Weights of a small image classifier.
Training: soap at rate 0.0047, 24900 steps, batches of 64, held-out accuracy 93%.
Data: trained on retinal OCT scans (Kermany 2017), 49215 training examples.
Rows from block 7 of a small image classifier, named by matrix and row number. Rows with one number belong to one channel. Each number is 128 + 32 x the weight over its row's rms, rounded and kept within 0 to 255. All counts start at 0. After the name is the row's rms in percent of the matrix's.
After each channel's rows are labels from the 100 images, of 14976, where the channel reaches its highest value: "top examples" is what is common among them. Only what is clearly more common there than usual is listed. The data: retinal OCT scans (Kermany 2017). In brackets: how many of the 100, against the usual share in percent.
# convs0: first 3x3 conv (model.blocks.7.convs.0.weight, 256x256x3x3, each kernel summed), inputs 0-127
# convs1: second 3x3 conv (model.blocks.7.convs.1.weight, 256x256x3x3, transposed, each kernel summed), outputs 0-127

convs0.162 097 [146 118 120  95 142 149 128 112  90 146 131 100 126  91 100 113 180 143 155 165 163 129  73 143 126 136 120 185 182 182 146 132 129 151  97 127 156 106 118 116  59 165 158 139 133 120 102 160 107 153 141 116  69 201 128 147 139 114 144 120  85 107  87 126 189 143 169 114  61 169 147 151 186  93 129  81 100 165 145 127 126 166 128 120 135 115 112 121 114 143 104  87 142 162 136  83 146 145 125 111 255 182 108 183 154 135 173  97 117 146 114 130 107 106  72 128 149 149 125 168 100 145 145  95 149 144 141 145]
convs1.162 098 [174 125 122 137 144 147 139 100 133 111 121 253 184 149 146  86 219 102 124 173 132 114 116  56 133 164 102 178  96  95 129 146 135 151 132 101  89  87 192 192 149 133 102  74 131 159  93 109 129 150 101 118  90 170 149 123 140 120 159  86 103 141 202 140 158 122 154 136 146 109 134 166 122 170 147 147 109 107 140 152 130 157 102 120 115 154  73 106 168 151 143  91 126 100  88 181 118 113  93 114 180 106 130 103 131 134 104 160 126  99 129 191 127 167 115  95  83 151  93 187 153 133 118 168 146 146  98 102]
top examples: finding: choroidal neovascularization (100 vs 29.4)

convs0.34 100 [125 242 144 130 129  94 146 163 101  87 124 155 152  96 228 171 161 123 123 153  87 131 137 130  82 110 143  80  92 212 115 150 143 154  65 132  96 122 150 149 106 101 148 103 139  95 165 137 104 125  87 145 153 168 154 154 116 146 129  85 113 106 159  40  80 104 177 154 153 147  95 179 120 166  95 135 110  61 129 110 111 107 161 119 152 148 148 129 145 141 123 136 175 134 128 112 105 132  73 162  82 143 156 135 128 112 131 156 169  75 129 141 118 118 132 111 114 127 118  90 138 150 146 173 116 130 137  94]
convs1.34 092 [138  67 124 181 101 156 105 145  72  86  84 115 123 124 191 149 162 138 120  86  98 146 118  97 140 125 143 121 110 172 109 159 173 129 159  65 175  97 179 139 157 142 119 158 167  76 145 146 166 149 164 204 144 105  97 124 153 129  53 160  79 104 158 120 117  64 143  82 166 161 114 106 127 111  59 189  78  85 129 155  97 128  68 181 119 109   0 127 126 129  72 152 148 161 172 119  98 104 125 134 133 106 148 161  83 152 128 115 122 139 137 106  79  95 105 156 152 121 105 128 171 107 101 136 161  88 139 111]
top examples: finding: diabetic macular edema (74 vs 11.7)

convs0.111 097 [ 66 125 160  84 162 103  81 173 118 136 127 127 112 106 128 199 101 143 120  76  48 165 194  70 131  66 128  95 118 104  97 144 109 102  98 130  42 132  94 130 135 133 142 174 113 122 145 102  93 162  93 106  83 113  68  95 119 142 119 155 132 175 118 148  96 105 117 166 152 123  91  86 153 123 201  83 142 190 155 180 100 112 106 110 180  93 123  94  87  92 114  97 121 133 158 130 119 136 132 106 162 119 113  85 100 131 109  69 133 144 121  96  83  94 111 143 126  95  55 132 192 103 147 100  21 145 115 201]
convs1.111 088 [154 129 120 145 135 103 198 182  59 109 133 118  95 156 105 160 153  81 144 116  73 113 107 144 133 142 157  69 151 188 182  91  90 152 111 163 140  84 113 158 162 120 103 157 191  99  87 139 117 132  88 123  73 117 123  93 173 103 116 164 134 136 141  63 118 161 181  98 135 148  79 128 185 172 163 142 116 175  85 171 149  92 107 164 143 135 162 118 173 131 114 113 105 127 185 109 116 152 112  85 130 147  88 172 175 148 116 106 100 129 134 134 107  80 101 122 131 128 161 124 161 178  97 142 115 187 136 154]
top examples: finding: diabetic macular edema (98 vs 11.7)

convs0.20 108 [151 155 161 134  81  76 119 128 127 160 106 117 103 121 132 126 145 116  31 173  99 164  87 141 106 150 118 164 130 124 131  95 128 168 109 136 116 114  69  92 106 140 121 157 145 213  97  86  88  81 100  38 163 168 137 137 130 165 127 107 125 131 115 142 137 121  75 126 126 121 132 108  99  96 136 104 103 136 166  74 126 121 110 179 132 122 171 122 163 120  34 125 145 194 161  84  99 100 114 112 203  87 153 127 115  89 134 129 140 208 103 169 128 183 168 129 106 110 109  94  91 141 115 164 165 131 168 128]
convs1.20 107 [147  92 141  82 118 144 127 170 128 101  91 158 155 134 104 111  73  90  65 145 119 135 134 120 114 161 119 136 126 152 146 111 141 134  97 163 201 112 180  66 113 132 125 178 115 125 165 104 120 116 162  99 148 129  83 138 173 178 166  85 120 169 181 146 142 143 173 155 114 133 133 121 164 120 143 173 206 123 138 118 125 172 185 132 171 153  90 123 119 110 148 102 100 172 133 130 125  99 101 137 167 117 154 121 110 190 120 177 122 107 185 234 105 197 157 145 157 141 135 141 116 126 101 131 107 141 197 255]
top examples: finding: normal (86 vs 51.6)

convs0.109 113 [151 127 102 150 177 125 125 120 124  97 133 148 116  73  99 167  63 100 117  76 130 145 145  79 142 136 103 125 209 206 155  98  55 123 190  71 174 161 166 179 106 112 111 147 168  75 126  92 130 142  83 123 151 104 124  83 115  92 130 107 193 155 117 108  74 153 120 161  88 100 146 157  95 101 158 161 129 128 134 158 154 131 140  97 121 124  88 109 169 149 151 125 164 103 110 178 149 133 121 121 173 136 169 134 171 138 117 130 114 114 118 181 184  90 115 127 117 125 191 136 130  94 105 101 140 159 109  92]
convs1.109 108 [ 94 157 172 176 127 122 126 140 118 163 111  50 124 155  90 128  48 158 174 121 119 141 162  85  55 148 131  99 141 149 138 177 166 159 150 146 148  70  68 101 100  72 180 151 152  77 133 219 156 136 214 130 161 138  95 127  98 108 135 138 128  93 154 116 163  99 101 125 175 157  81 185 181  72 131 148 115 112 124 142 156 126 138  67 131 169  93  87 140 161 169 173 143 125 107 147 175 132 110  90 146 103  95 143 142 145  91 139 111 122 145  96 197 113 102 133 131 119 119 100 200  91 145 171 126 103 120 118]
top examples: finding: choroidal neovascularization (84 vs 29.4)

convs0.172 102 [134 126  80 158 108 118 187  79 116 154 134 125 138 157 101  75 117 155 138  99 172  82 129 187 128 141 121  93  43 188 145 137 195 200 138 140 127  88  92 146 106 168 149 114 168 113 187 155 125 102 100 173  96  79 131 151 131  95 137 161 112 122 137 155 184 120 170 100 142 110 118 103 109 104 115 176  56 175 146 140 143  90 104 154 107 114  96 166  89 159 151  86 133 112 113 107 106 127 137 126 218 161  79 199 122 127 121  83  99 105 149 145  95  80  73 126 108 124  95 115 113 170 181  55 125  44 114 129]
convs1.172 103 [ 98 102 140 106 124  79 124 112 143 157 179 223 137  87  81 149 194  94 175 143 162  96 115 138 123 199 136 116 105  72  87 106  97 108 137 105 135 159 174 129 174  37 127 115 114 104  85 164 107 150 140 168 179 132 115  78  96 117  74 108  75 204 148 151 108 118 116 128  97  99 162 125 161  96 147  81 181 131 131 104 154 118 150 134 134 134 120 145 158 136 135 158 105 157 174 128 143 135 148  85 111 118  90 142 121  94 127 124  98 117 127 114  87 165 114 169 166  93 123 109 149 135 102 102 138 155 104 128]
top examples: finding: choroidal neovascularization (81 vs 29.4)

convs0.143 103 [166 100  70 114 117 135 146  63 133 126  95  91 108 107 124 164 107 179  95 156 143  76 156 170 104 203 120 109  66 122 119 153  97 145 102 135 168 106 121 152  74 143 125 121 120 121  65 153 181 172 144 147 107  55 174 121 116 109 140  49  67 123 120 140 102 150 139 110 118 162 118 102 133  56 113 142 151  57 143 115 166 127 145  84 126 121 123  81 125 126 145 144 100  82 115 130 106 115 109  93  67 167 145 141 114  99  85 109  95 133 133 147 137  40  74 164 180 108 112 134 143 133 162 124  79 114 134 131]
convs1.143 107 [145  87 157 147  84 170 123 108 106 140 147 111 100 167 114 111 172  63  48 171 154 127 141 169 104 180  76 130 117 166  82  92  86  66 146 101 152 187  95 133 177 145 129 131 147 109  57 132 132 111 120 100  83 114 122 162 139 151 106  81  94 102 168  85 103  80 109  62 162 126 139 116  98 142 121 135 138 115  75 127  87 175 123 125 145 105  80 131 156 148 126 137 143 113 126 103 186 142 144 100  93  88 124  99  83 140 160 148 156 137 123 107 136 173 123 172 173 150 146 112 100  93 115 171 125 115 178  33]
top examples: finding: diabetic macular edema (56 vs 11.7)

convs0.160 090 [105  97 147 112 117 170 155 169 127 142 150 116 121 129  95 112  47 155 167 183 165  90  79 112  96 133  89  95 142  99 132 169 107 106 145  90 168 117 141 217 122  87 109 201 131 160 131 174 116 110  68  91 106 145 112 105 128 154 156 117 176 147  91 181 177 113 109 141 113 101 213  88 137 125 149 108  79 138 139  96 105  72 167 140 143 113 134  76 172 124 143  70 130 159 152 123 109 173  83  56 106 132 106 120 161  99 142  84 139 147 109 132 127  96 137 160 138  69 123 111 120  88 133 138 127  55 112 113]
convs1.160 094 [146  98 116 114 158 120 110 153  95 116 173 162 116  86 161 148 149 143 138  83 140  90 157 135  54 127  95 144 118 171 158 125 167 123 164 111 107 124 169 123  91  61 145  27 188 132 168 196 126 140 164 113 133 126  98 124 121  80  77 102  89 157  98 134 202  67  85 155 123 118  62 120 135 130 148  92 106 180 117 111 102 137 127  75  73 134 153 164 127 113 105  62 127 122 149  95 109 158  92  59 129 101 140  83 173 133 164  96 127 118 102  94 152 117 128 155 179 123 134  72 149 131  89 170 187 122 140 191]
top examples: finding: normal (79 vs 51.6)

convs0.140 092 [121 109 207 139 173  89 152 119 114  95 198 136  90 142 130 163 135 102 126 138  83  98 120 112  81  86 126 128 129 141  96 147 132 153  88  76  86  90  88 148 124 101 163 114 107 121 151 149 137 112 142  97  96 150 165 129 123 185 160 152 152 132  86 176 145 164  81 113 132 118  98 150 103 184 136 121 165 100 143 134 158 123  98  93 108 154 128 127 129 174 116  74 130 114 154  88 117  72 144 190 155 119 206 137 112  78 143 164 155 143 153 160 129  80  93  94 161 104 152 115 132 139 128 141  93 133 154 119]
convs1.140 090 [ 76 124 223 154  95 172 136 149 135 144 148  62 105  91 111 104  90 127  76 150 144 109  86 180  97 162 190 162 113  84  24 142 119 137 163 113 164 134 160 102 161 132 191 133 139 149  98 115 112 126 104 117  84  60 114 120 119  82 153  83 169 101 158 137 115 139  77  97 117 106 149 144 168 108 104  92 109  65 125 115 100 109 112 102 148 127  47 120 102 145  52 179  63 136  99 130 168  84 176 166 168 115 105 122  95  99 151  84 105 127 150  86 172 160 147 121  76  88 121 139 198 108 142 146 144 118  94 109]
top examples: finding: diabetic macular edema (84 vs 11.7)

convs0.191 102 [179 169 106  89 102 157 132  97 110 140 145 151 128 198 138  65 133 189 124 137 148  95  93 164 104 160 135 102  94 127 134 137 192 126 115 140 161  93 160 155 160 139 100 100 155 110  90 101 131 157 229 130 111 158  79 176 124 137 193 130 114 104 135  65 155 117  96 142 150  92 109 112 143 184  70 114 146 124 185 117 120 114 166  66 104 192 152  93 150 130 117 119 165 126 128 109 142 102 150 149 133 133 147 148  87 123 119 133 105  98 140 140 121 112 129 148 165 144 102 101 165 119  76  79 112 104 112  41]
convs1.191 116 [ 87 114 112  84  83  94 148 155  94 137 166 116 115 157  88  97 146 164 143 101  63 142 146 138  67  51 102 159 121 106  97 171 161  78 139 137 106 106 161 163  91 131 173 107 120 146 186 163 141 152  61 123  96 153  96 171 113 127 149 100  94 149 121  57  94 145 108 111 145 169 175 114  97 143  99 149 131  71 146 107  64 147 163  77 124 123 105  94 124  90 175 108  45 140  92  77 188 163 134 136  82 156 122 151 138 107 143 127  85 114 159  79 116 116 184 121 144 130 104 143 102 107 174 150 105  61 117  69]
top examples: finding: choroidal neovascularization (100 vs 29.4)