A small image classifier, trained from scratch.
Model: arch resnet, activation relu, widths [64, 128, 256].
Training: 24900 steps, batches of 64.
Data: trained on retinal OCT scans (Kermany 2017), 32.4 epochs.
Rows from block 4 of a small image classifier, named by matrix and row number. Rows with one number belong to one channel. Each number is 200 + 30 x the weight over its row's rms, rounded and kept within 0 to 999. All counts start at 0.
After each channel's rows are labels from the 100 images, of 14976, where the channel reaches its highest value: "top examples" is what is common among them; "patch colour" is the nearest of a few named colours to the mean colour under the peak. Only what is clearly more common there than usual is listed. The data: retinal OCT scans (Kermany 2017).
# convs0: first 3x3 conv (model.blocks.4.convs.0.weight, 128x128x3x3, each kernel summed), inputs 0-127
# convs1: second 3x3 conv (model.blocks.4.convs.1.weight, 128x128x3x3, transposed, each kernel summed), outputs 0-127

convs0.119,213,196,179,172,243,211,187,265,184,206,151,274,173,191,137,236,200,213,167,200,177,227,198,209,195,215,155,183,214,191,213,202,221,186,243,195,194,144,217,212,201,252,209,189,153,213,207,212,240,213,172,200,246,227,212,212,169,170,252,203,176,185,206,196,188,144,248,198,170,174,213,195,262,184,278,235,246,220,227,161,189,147,213,232,214,236,189,228,261,170,223,225,146,155,227,225,208,225,193,218,158,212,252,167,175,220,178,187,196,202,164,232,189,247,208,182,243,203,202,202,249,209,213,258,182,179,222,218
convs1.119,181,194,196,188,245,171,158,220,183,149,209,256,186,209,210,180,215,210,207,203,214,155,259,212,232,192,191,177,246,183,209,225,197,221,240,226,235,184,197,167,200,183,165,173,135,187,207,207,181,166,204,187,175,133,208,223,199,238,190,168,259,130,177,171,221,178,238,196,190,225,206,172,178,173,165,180,181,157,195,205,219,229,155,176,165,237,195,177,194,166,231,160,176,215,224,180,144,167,214,219,144,278,204,215,164,149,210,251,227,176,222,216,174,212,133,247,153,242,200,205,177,184,200,223,202,153,223,187
top examples: finding: choroidal neovascularization; finding: diabetic macular edema
patch colour: grey

convs0.47,266,195,182,226,159,147,224,203,261,157,183,178,140,204,251,197,154,174,154,210,139,205,216,217,144,156,213,177,283,198,176,224,245,165,227,227,220,209,226,166,171,215,187,199,237,205,207,202,202,267,190,223,169,194,193,219,194,220,201,225,224,213,199,210,153,213,212,287,168,192,233,197,204,214,237,202,179,211,198,223,220,172,136,186,192,181,210,233,205,221,177,212,204,216,174,182,158,200,228,242,227,162,157,183,212,215,197,184,137,216,199,179,163,154,208,180,196,174,222,211,213,221,146,218,164,165,196,222
convs1.47,222,138,154,215,230,278,170,209,185,247,167,166,202,216,229,180,197,172,223,196,208,214,203,195,174,175,212,239,162,236,245,161,211,194,189,175,211,187,184,180,168,217,216,205,144,192,207,270,209,166,244,155,151,143,210,208,233,231,197,210,229,230,192,187,260,208,236,181,216,179,169,184,178,182,142,208,210,194,194,167,197,150,215,176,170,203,184,214,180,214,236,235,206,172,186,200,219,195,190,232,181,237,245,212,236,225,295,220,219,189,212,197,204,156,167,244,193,215,176,172,163,139,138,199,169,231,221,205
top examples: finding: diabetic macular edema
patch colour: grey

convs0.95,151,195,152,168,224,183,244,150,240,197,236,242,187,139,234,226,177,166,127,188,242,140,176,181,222,208,249,227,190,179,191,187,184,201,216,177,237,211,195,260,166,247,160,200,181,171,215,174,210,151,176,203,192,173,245,205,200,189,230,158,221,227,170,167,180,216,167,196,246,267,196,172,218,236,206,265,228,194,206,174,245,191,166,167,229,172,242,254,195,160,213,221,198,195,193,208,150,212,203,226,212,189,225,156,225,194,148,169,234,158,232,198,202,182,217,196,223,227,238,200,187,235,228,219,204,225,207,210
convs1.95,221,173,216,254,183,215,224,200,225,180,155,236,254,159,220,191,200,231,212,194,186,227,222,169,118,131,233,182,219,195,208,211,207,225,187,219,219,220,197,228,197,197,183,170,261,204,194,230,216,223,179,161,241,211,243,179,185,182,228,229,246,210,194,172,192,152,240,132,179,195,200,208,201,168,195,197,171,177,212,218,228,266,203,149,144,230,199,185,165,227,253,253,206,271,179,219,208,198,175,207,148,236,219,200,216,220,212,253,253,195,214,194,166,188,180,188,180,219,181,197,201,249,208,250,217,263,188,167
top examples: finding: diabetic macular edema
patch colour: grey

convs0.39,219,195,212,207,223,189,186,212,189,226,178,239,170,211,188,232,201,171,216,220,177,249,192,148,154,207,175,198,226,224,228,146,164,183,212,203,222,254,261,214,191,169,198,231,181,236,202,150,234,233,162,199,187,236,171,174,170,198,181,202,162,217,234,143,194,185,136,164,225,142,229,195,191,158,215,224,185,179,145,178,188,226,208,150,185,173,174,152,187,208,179,171,209,173,213,201,166,175,212,245,204,164,145,186,162,153,131,187,181,134,187,234,215,159,210,189,212,231,183,259,179,195,202,170,226,224,183,134
convs1.39,180,163,175,116,229,250,221,178,230,207,188,236,154,216,165,230,235,230,186,192,244,230,206,190,224,214,240,152,214,243,199,190,216,164,166,219,205,199,197,207,181,226,215,216,202,203,199,193,264,194,141,155,214,225,205,178,188,150,202,238,187,182,173,232,225,241,218,217,212,186,164,190,210,224,215,182,179,197,188,233,186,207,213,160,255,236,164,167,154,172,186,176,215,214,222,227,143,186,170,176,170,158,250,218,181,128,189,194,135,196,247,189,264,217,217,247,243,187,164,206,215,223,214,205,201,216,223,267
top examples: finding: choroidal neovascularization
patch colour: grey

convs0.53,213,253,143,203,205,199,183,148,205,135,172,184,212,208,200,156,245,162,177,213,196,189,246,229,151,230,252,155,219,207,191,160,199,161,205,188,149,238,207,226,216,208,174,277,225,178,175,209,154,227,116,215,235,197,211,195,208,209,259,249,203,178,181,201,223,174,211,218,230,194,215,148,223,223,208,156,180,189,174,203,203,199,117,193,217,191,200,214,212,158,185,210,215,169,193,195,259,153,178,205,229,189,207,203,174,173,224,223,182,187,251,194,190,188,198,158,157,189,209,230,171,165,175,238,259,172,184,217
convs1.53,238,189,211,177,209,249,239,244,221,268,190,266,205,185,202,205,225,170,173,195,187,160,226,201,143,233,192,162,200,162,166,145,222,172,197,183,243,226,243,239,201,263,228,169,134,151,217,194,232,149,237,201,227,183,200,180,183,190,171,158,220,170,182,207,199,188,280,224,136,182,202,230,172,207,159,181,211,214,199,236,174,194,170,192,173,162,184,185,169,198,176,222,198,167,232,228,194,239,202,233,186,158,185,178,206,172,229,215,152,218,216,217,182,195,195,165,189,186,211,210,241,184,136,227,181,151,234,215
top examples: finding: choroidal neovascularization
patch colour: grey

convs0.7,247,171,230,185,243,132,223,199,187,179,177,231,151,206,197,224,225,185,161,204,209,182,169,246,199,200,223,178,193,219,216,251,214,162,181,219,176,141,157,210,189,174,198,210,220,178,184,195,181,135,256,136,155,196,157,211,196,247,217,168,173,213,192,169,173,216,224,255,214,237,160,134,202,150,234,216,166,232,160,225,190,192,189,222,249,220,140,160,227,192,224,224,214,168,145,152,180,209,188,193,211,217,206,244,249,195,233,164,139,214,220,236,203,183,193,212,154,188,208,161,216,189,177,208,205,191,182,200
convs1.7,158,234,193,184,248,177,199,232,182,270,206,207,161,191,236,222,168,184,220,184,190,227,208,184,167,208,229,221,228,223,198,213,153,167,190,228,235,254,174,260,166,155,220,174,148,185,169,185,201,196,158,202,199,179,240,231,154,226,201,167,180,206,155,205,200,252,221,244,178,189,185,245,238,175,187,228,212,190,203,176,118,216,163,146,190,169,231,261,195,192,210,210,186,167,232,210,186,168,222,183,220,168,228,248,239,144,195,241,226,223,202,151,229,191,177,240,196,183,208,164,218,180,200,267,231,204,162,189
top examples: finding: diabetic macular edema
patch colour: grey

convs0.82,197,191,141,162,208,213,171,193,216,210,206,208,178,195,195,184,250,232,222,215,185,181,247,160,187,229,186,210,200,219,170,216,242,156,190,274,132,211,214,202,185,262,224,212,167,184,215,217,136,237,222,192,151,221,212,176,196,175,118,187,224,175,161,279,188,163,251,223,187,178,207,184,211,199,200,228,199,180,162,161,193,227,198,212,199,215,141,214,200,238,206,211,171,212,191,210,176,178,208,134,205,172,219,156,174,172,219,175,170,230,243,172,224,212,204,214,175,195,197,203,203,185,166,174,110,221,232,145
convs1.82,202,209,196,205,231,206,214,157,136,195,148,148,212,237,184,209,220,148,162,135,198,168,250,152,185,131,161,218,223,193,239,221,201,152,214,155,195,226,231,242,124,220,197,190,204,206,201,218,215,185,193,147,170,181,172,225,164,193,167,215,162,236,152,186,213,200,213,216,178,199,165,185,186,223,222,187,220,235,199,198,200,167,192,162,171,163,180,207,206,164,185,236,165,184,205,214,243,196,186,124,235,213,220,181,181,267,205,203,217,189,229,185,194,133,170,193,159,213,202,196,163,206,223,162,179,215,129,208
top examples: finding: choroidal neovascularization
patch colour: grey

convs0.28,182,198,171,249,177,207,175,258,233,221,234,202,192,180,177,163,193,168,204,122,175,164,207,248,199,199,189,181,275,229,253,184,195,216,174,173,134,205,236,195,223,212,159,182,191,175,216,252,168,248,196,228,230,240,194,176,185,181,196,160,185,207,248,265,252,184,178,176,195,276,195,175,149,179,215,157,182,181,223,183,207,175,236,208,231,186,154,192,179,232,235,236,214,241,222,210,192,222,208,170,217,186,198,244,204,248,182,188,233,218,209,171,195,267,182,229,196,238,148,206,193,186,190,172,189,199,234,178
convs1.28,189,240,213,246,240,202,132,186,151,199,166,192,230,216,182,153,212,212,162,213,225,195,150,199,177,218,223,203,181,219,150,169,158,161,215,172,218,203,253,173,182,151,210,207,192,186,176,197,178,211,191,166,184,261,277,186,211,191,223,249,216,213,259,207,147,254,153,241,205,214,175,216,221,199,221,192,161,200,184,226,168,205,207,217,193,225,210,195,209,208,211,198,187,200,265,248,233,166,207,156,240,144,187,155,216,123,217,200,190,238,180,230,183,255,217,187,231,223,147,154,186,191,205,176,206,230,196,193
top examples: finding: diabetic macular edema
patch colour: grey

convs0.68,201,233,205,179,205,224,223,219,174,200,218,149,169,230,193,246,212,248,168,213,225,158,174,209,174,205,235,240,183,182,232,174,171,212,207,218,214,204,198,196,148,186,160,206,197,142,142,210,160,180,226,229,203,210,157,225,221,190,209,222,197,238,234,249,195,204,155,166,220,160,236,153,157,259,265,263,177,208,244,219,213,201,194,217,225,179,204,147,217,183,135,187,192,188,128,207,204,221,233,162,180,213,169,219,257,196,184,218,194,195,253,162,222,212,199,240,126,197,224,212,211,198,176,209,220,177,190,258
convs1.68,220,225,216,199,175,220,165,236,134,233,194,147,255,177,202,244,230,217,183,240,158,228,193,256,243,218,195,201,224,209,176,178,195,202,190,185,188,236,187,201,184,164,185,209,178,204,195,185,247,200,252,176,211,179,210,125,260,223,176,186,214,184,226,234,155,145,215,228,206,202,215,217,227,174,202,175,155,216,185,149,147,198,207,196,166,184,182,184,151,195,186,227,202,196,186,247,180,274,178,168,195,229,210,194,233,175,144,204,193,210,237,195,220,168,205,265,159,163,269,173,188,257,201,185,191,251,197,173
top examples: finding: choroidal neovascularization
patch colour: grey

convs0.100,201,143,176,238,161,192,224,254,202,175,250,195,153,184,240,154,201,241,216,191,231,238,189,146,191,227,159,225,201,203,256,217,187,171,164,208,237,181,128,191,188,197,180,171,224,202,197,184,141,214,205,201,215,176,234,162,198,169,157,188,164,199,228,204,180,210,163,178,167,246,219,165,195,234,151,147,151,177,195,225,158,213,219,210,238,162,220,157,204,168,230,229,176,155,188,138,224,179,194,231,161,173,181,214,209,262,156,202,226,191,226,191,204,234,188,198,188,179,170,230,159,141,218,191,192,184,243,205
convs1.100,225,176,206,189,215,211,227,166,194,165,161,179,253,264,219,231,204,155,191,269,204,202,147,211,174,207,139,186,179,255,190,203,212,205,213,202,250,190,166,168,187,216,238,167,142,207,184,199,209,142,214,237,175,181,219,197,191,231,194,183,167,184,220,178,180,227,226,233,229,208,166,252,208,225,168,240,250,204,229,214,160,220,224,229,186,195,253,200,221,160,168,178,146,196,194,166,144,184,226,159,197,174,182,209,181,206,183,239,165,124,207,178,165,164,218,182,174,224,193,216,200,172,275,187,145,205,223,197
top examples: finding: choroidal neovascularization
patch colour: grey

convs0.37,177,169,204,186,201,167,214,239,205,197,214,237,203,197,188,169,180,192,168,248,203,164,212,176,207,267,251,261,181,258,214,194,208,190,212,203,177,191,226,226,222,195,240,219,177,239,134,204,230,270,162,186,210,156,197,200,209,161,223,218,162,202,236,178,198,179,176,122,154,202,187,131,202,223,153,209,176,141,156,169,240,175,189,186,196,185,216,192,170,210,191,170,169,191,208,244,211,156,141,220,176,170,212,238,210,186,224,203,229,154,206,212,190,149,190,162,175,192,186,180,197,127,188,144,196,173,230,191
convs1.37,185,235,256,160,184,221,226,207,162,214,220,268,226,189,230,176,165,216,287,181,192,166,207,231,196,198,214,144,237,158,200,205,236,210,198,175,210,146,203,196,206,240,286,168,152,166,216,201,221,186,199,218,245,179,198,232,252,179,227,204,185,216,175,130,191,172,234,219,248,231,189,223,218,192,236,198,175,204,191,225,238,220,147,191,219,200,180,222,218,203,159,185,200,171,197,170,201,221,240,216,255,202,270,187,225,201,174,251,207,198,212,214,158,164,207,180,236,197,225,212,232,224,196,199,234,269,206,186
top examples: finding: choroidal neovascularization
patch colour: grey

convs0.3,159,244,185,157,239,160,232,230,193,203,234,191,169,221,173,246,241,164,190,183,239,220,190,172,180,184,138,221,209,203,228,269,190,255,168,251,201,177,196,159,201,226,205,194,195,187,204,174,176,219,167,225,182,268,193,208,182,185,161,173,158,203,196,216,173,176,223,234,219,212,228,153,220,190,202,142,145,199,230,216,183,201,172,220,195,246,177,185,242,169,169,225,236,157,154,244,218,229,204,203,211,231,148,257,221,164,191,199,155,234,175,217,124,236,215,236,169,233,183,198,199,229,190,208,175,181,159,203
convs1.3,220,211,217,182,183,150,178,128,163,151,209,174,212,205,227,166,262,244,181,186,179,214,170,211,191,198,273,201,165,196,233,212,203,166,208,171,208,229,172,224,162,188,204,185,222,227,176,224,278,201,239,176,129,193,188,208,210,145,204,137,169,180,213,183,165,209,219,192,235,189,165,242,185,208,206,154,160,210,235,191,184,175,171,192,125,243,206,220,222,196,228,210,173,217,254,242,188,230,162,166,267,217,207,191,178,169,168,155,240,191,243,210,220,190,181,197,212,156,197,165,188,217,207,220,222,184,162,207
top examples: finding: choroidal neovascularization
patch colour: grey

convs0.110,203,182,224,186,211,202,202,204,233,170,145,190,277,227,199,225,200,197,153,188,205,177,211,195,219,228,230,173,219,157,212,180,210,243,217,226,163,162,200,228,172,194,207,211,164,223,156,264,198,216,190,172,221,196,216,199,171,137,229,170,208,203,130,181,178,181,220,192,259,182,177,192,222,201,250,216,240,187,245,183,179,258,212,245,240,205,205,175,195,181,145,227,187,156,221,227,186,219,184,119,203,232,203,158,202,208,169,301,155,169,165,189,213,163,212,218,173,189,204,230,210,206,160,184,182,174,237,233
convs1.110,230,203,245,134,173,205,151,202,195,167,238,196,255,187,117,235,224,198,197,229,175,157,186,187,222,230,257,227,234,211,184,200,209,211,160,170,194,224,202,151,209,273,236,201,181,176,207,244,190,171,165,214,193,208,202,256,165,239,175,176,235,233,210,167,183,190,221,242,212,239,199,251,208,202,202,158,209,160,162,152,203,227,182,188,222,211,225,212,215,211,225,205,260,146,194,179,184,188,249,161,232,196,243,200,188,249,206,246,216,183,170,215,183,243,176,160,220,176,227,151,177,221,179,224,208,190,188,251
top examples: finding: diabetic macular edema
patch colour: grey

convs0.112,242,141,229,243,193,294,169,193,197,270,182,227,214,227,201,195,197,228,224,204,232,201,186,236,209,205,211,207,212,187,177,227,200,224,225,180,253,238,263,200,228,220,250,187,207,283,262,188,189,257,217,211,196,171,195,209,254,207,227,216,204,208,206,233,222,179,228,195,247,176,196,194,195,235,227,215,213,235,189,215,153,211,188,239,201,238,172,243,224,168,148,208,240,225,183,186,224,198,184,273,234,209,228,211,194,202,207,195,171,240,241,217,169,238,216,107,216,174,194,202,182,221,211,216,199,184,188,197
convs1.112,236,199,168,162,193,205,223,175,156,195,229,204,139,203,183,234,181,182,215,178,172,187,192,279,228,147,162,195,234,177,226,209,195,218,177,171,193,173,199,212,246,156,184,160,170,177,166,250,222,188,198,276,204,235,213,224,215,224,223,208,195,204,188,217,194,165,212,205,254,140,178,244,178,271,215,168,152,151,216,210,162,165,263,168,204,246,226,249,205,179,234,172,200,230,184,176,187,219,246,200,232,236,207,197,179,193,231,248,202,167,216,193,236,184,176,207,225,201,250,183,192,151,214,200,243,236,218,237
top examples: finding: choroidal neovascularization
patch colour: grey

convs0.127,216,155,218,140,213,235,241,157,211,177,223,228,201,204,188,143,160,239,201,246,202,210,238,227,239,249,210,195,225,211,218,173,190,174,135,221,169,228,170,263,180,214,197,145,140,221,229,202,192,199,169,210,182,155,234,222,135,199,176,221,230,203,186,201,208,176,190,177,208,174,208,188,245,158,268,233,214,191,199,166,212,194,204,185,227,200,236,144,247,216,155,191,184,161,189,128,162,207,165,183,233,170,188,242,202,222,221,179,184,172,167,203,145,154,189,197,190,202,204,176,228,202,217,182,170,140,184,216
convs1.127,166,180,165,192,173,248,232,180,137,199,209,167,196,169,178,207,181,136,136,154,234,145,172,222,247,207,175,203,188,189,170,176,208,232,210,188,214,214,196,249,194,194,172,234,170,250,204,149,235,253,231,213,178,195,229,236,197,215,191,261,253,198,166,264,233,234,190,225,283,176,222,201,235,181,231,165,188,175,207,184,187,172,220,186,187,143,133,229,248,241,206,183,207,201,189,198,150,175,175,235,238,220,230,199,200,202,186,207,199,209,219,157,202,211,222,196,194,225,206,243,199,203,228,198,230,229,182,161
top examples: finding: diabetic macular edema
patch colour: grey

convs0.111,133,183,161,208,150,190,208,187,176,179,176,168,153,214,203,201,197,204,208,120,219,161,171,213,193,154,200,182,211,180,200,208,204,201,225,187,160,232,201,184,211,231,225,141,187,202,184,156,186,266,205,176,229,171,201,215,191,236,167,188,205,213,177,224,147,166,202,274,215,176,220,142,216,186,223,150,215,184,204,189,212,183,248,158,215,223,195,230,219,212,150,213,205,169,247,242,231,262,175,184,186,189,199,245,230,229,187,146,257,134,206,175,178,195,219,253,249,158,202,234,201,181,228,250,194,192,208,213
convs1.111,200,179,206,201,208,191,208,191,193,173,162,187,168,196,226,205,207,158,213,220,153,205,196,208,266,241,175,267,194,276,226,221,162,162,195,222,204,203,150,244,213,223,236,207,170,171,200,228,231,230,240,169,169,224,177,266,229,228,223,164,164,287,231,223,196,182,190,227,183,202,187,241,209,205,210,207,154,140,208,215,205,164,189,222,244,183,170,233,219,237,201,207,180,229,204,236,215,191,209,191,224,210,149,238,189,293,222,221,209,230,169,200,225,179,199,148,194,201,224,239,192,146,212,154,210,204,238,170
top examples: finding: choroidal neovascularization
patch colour: grey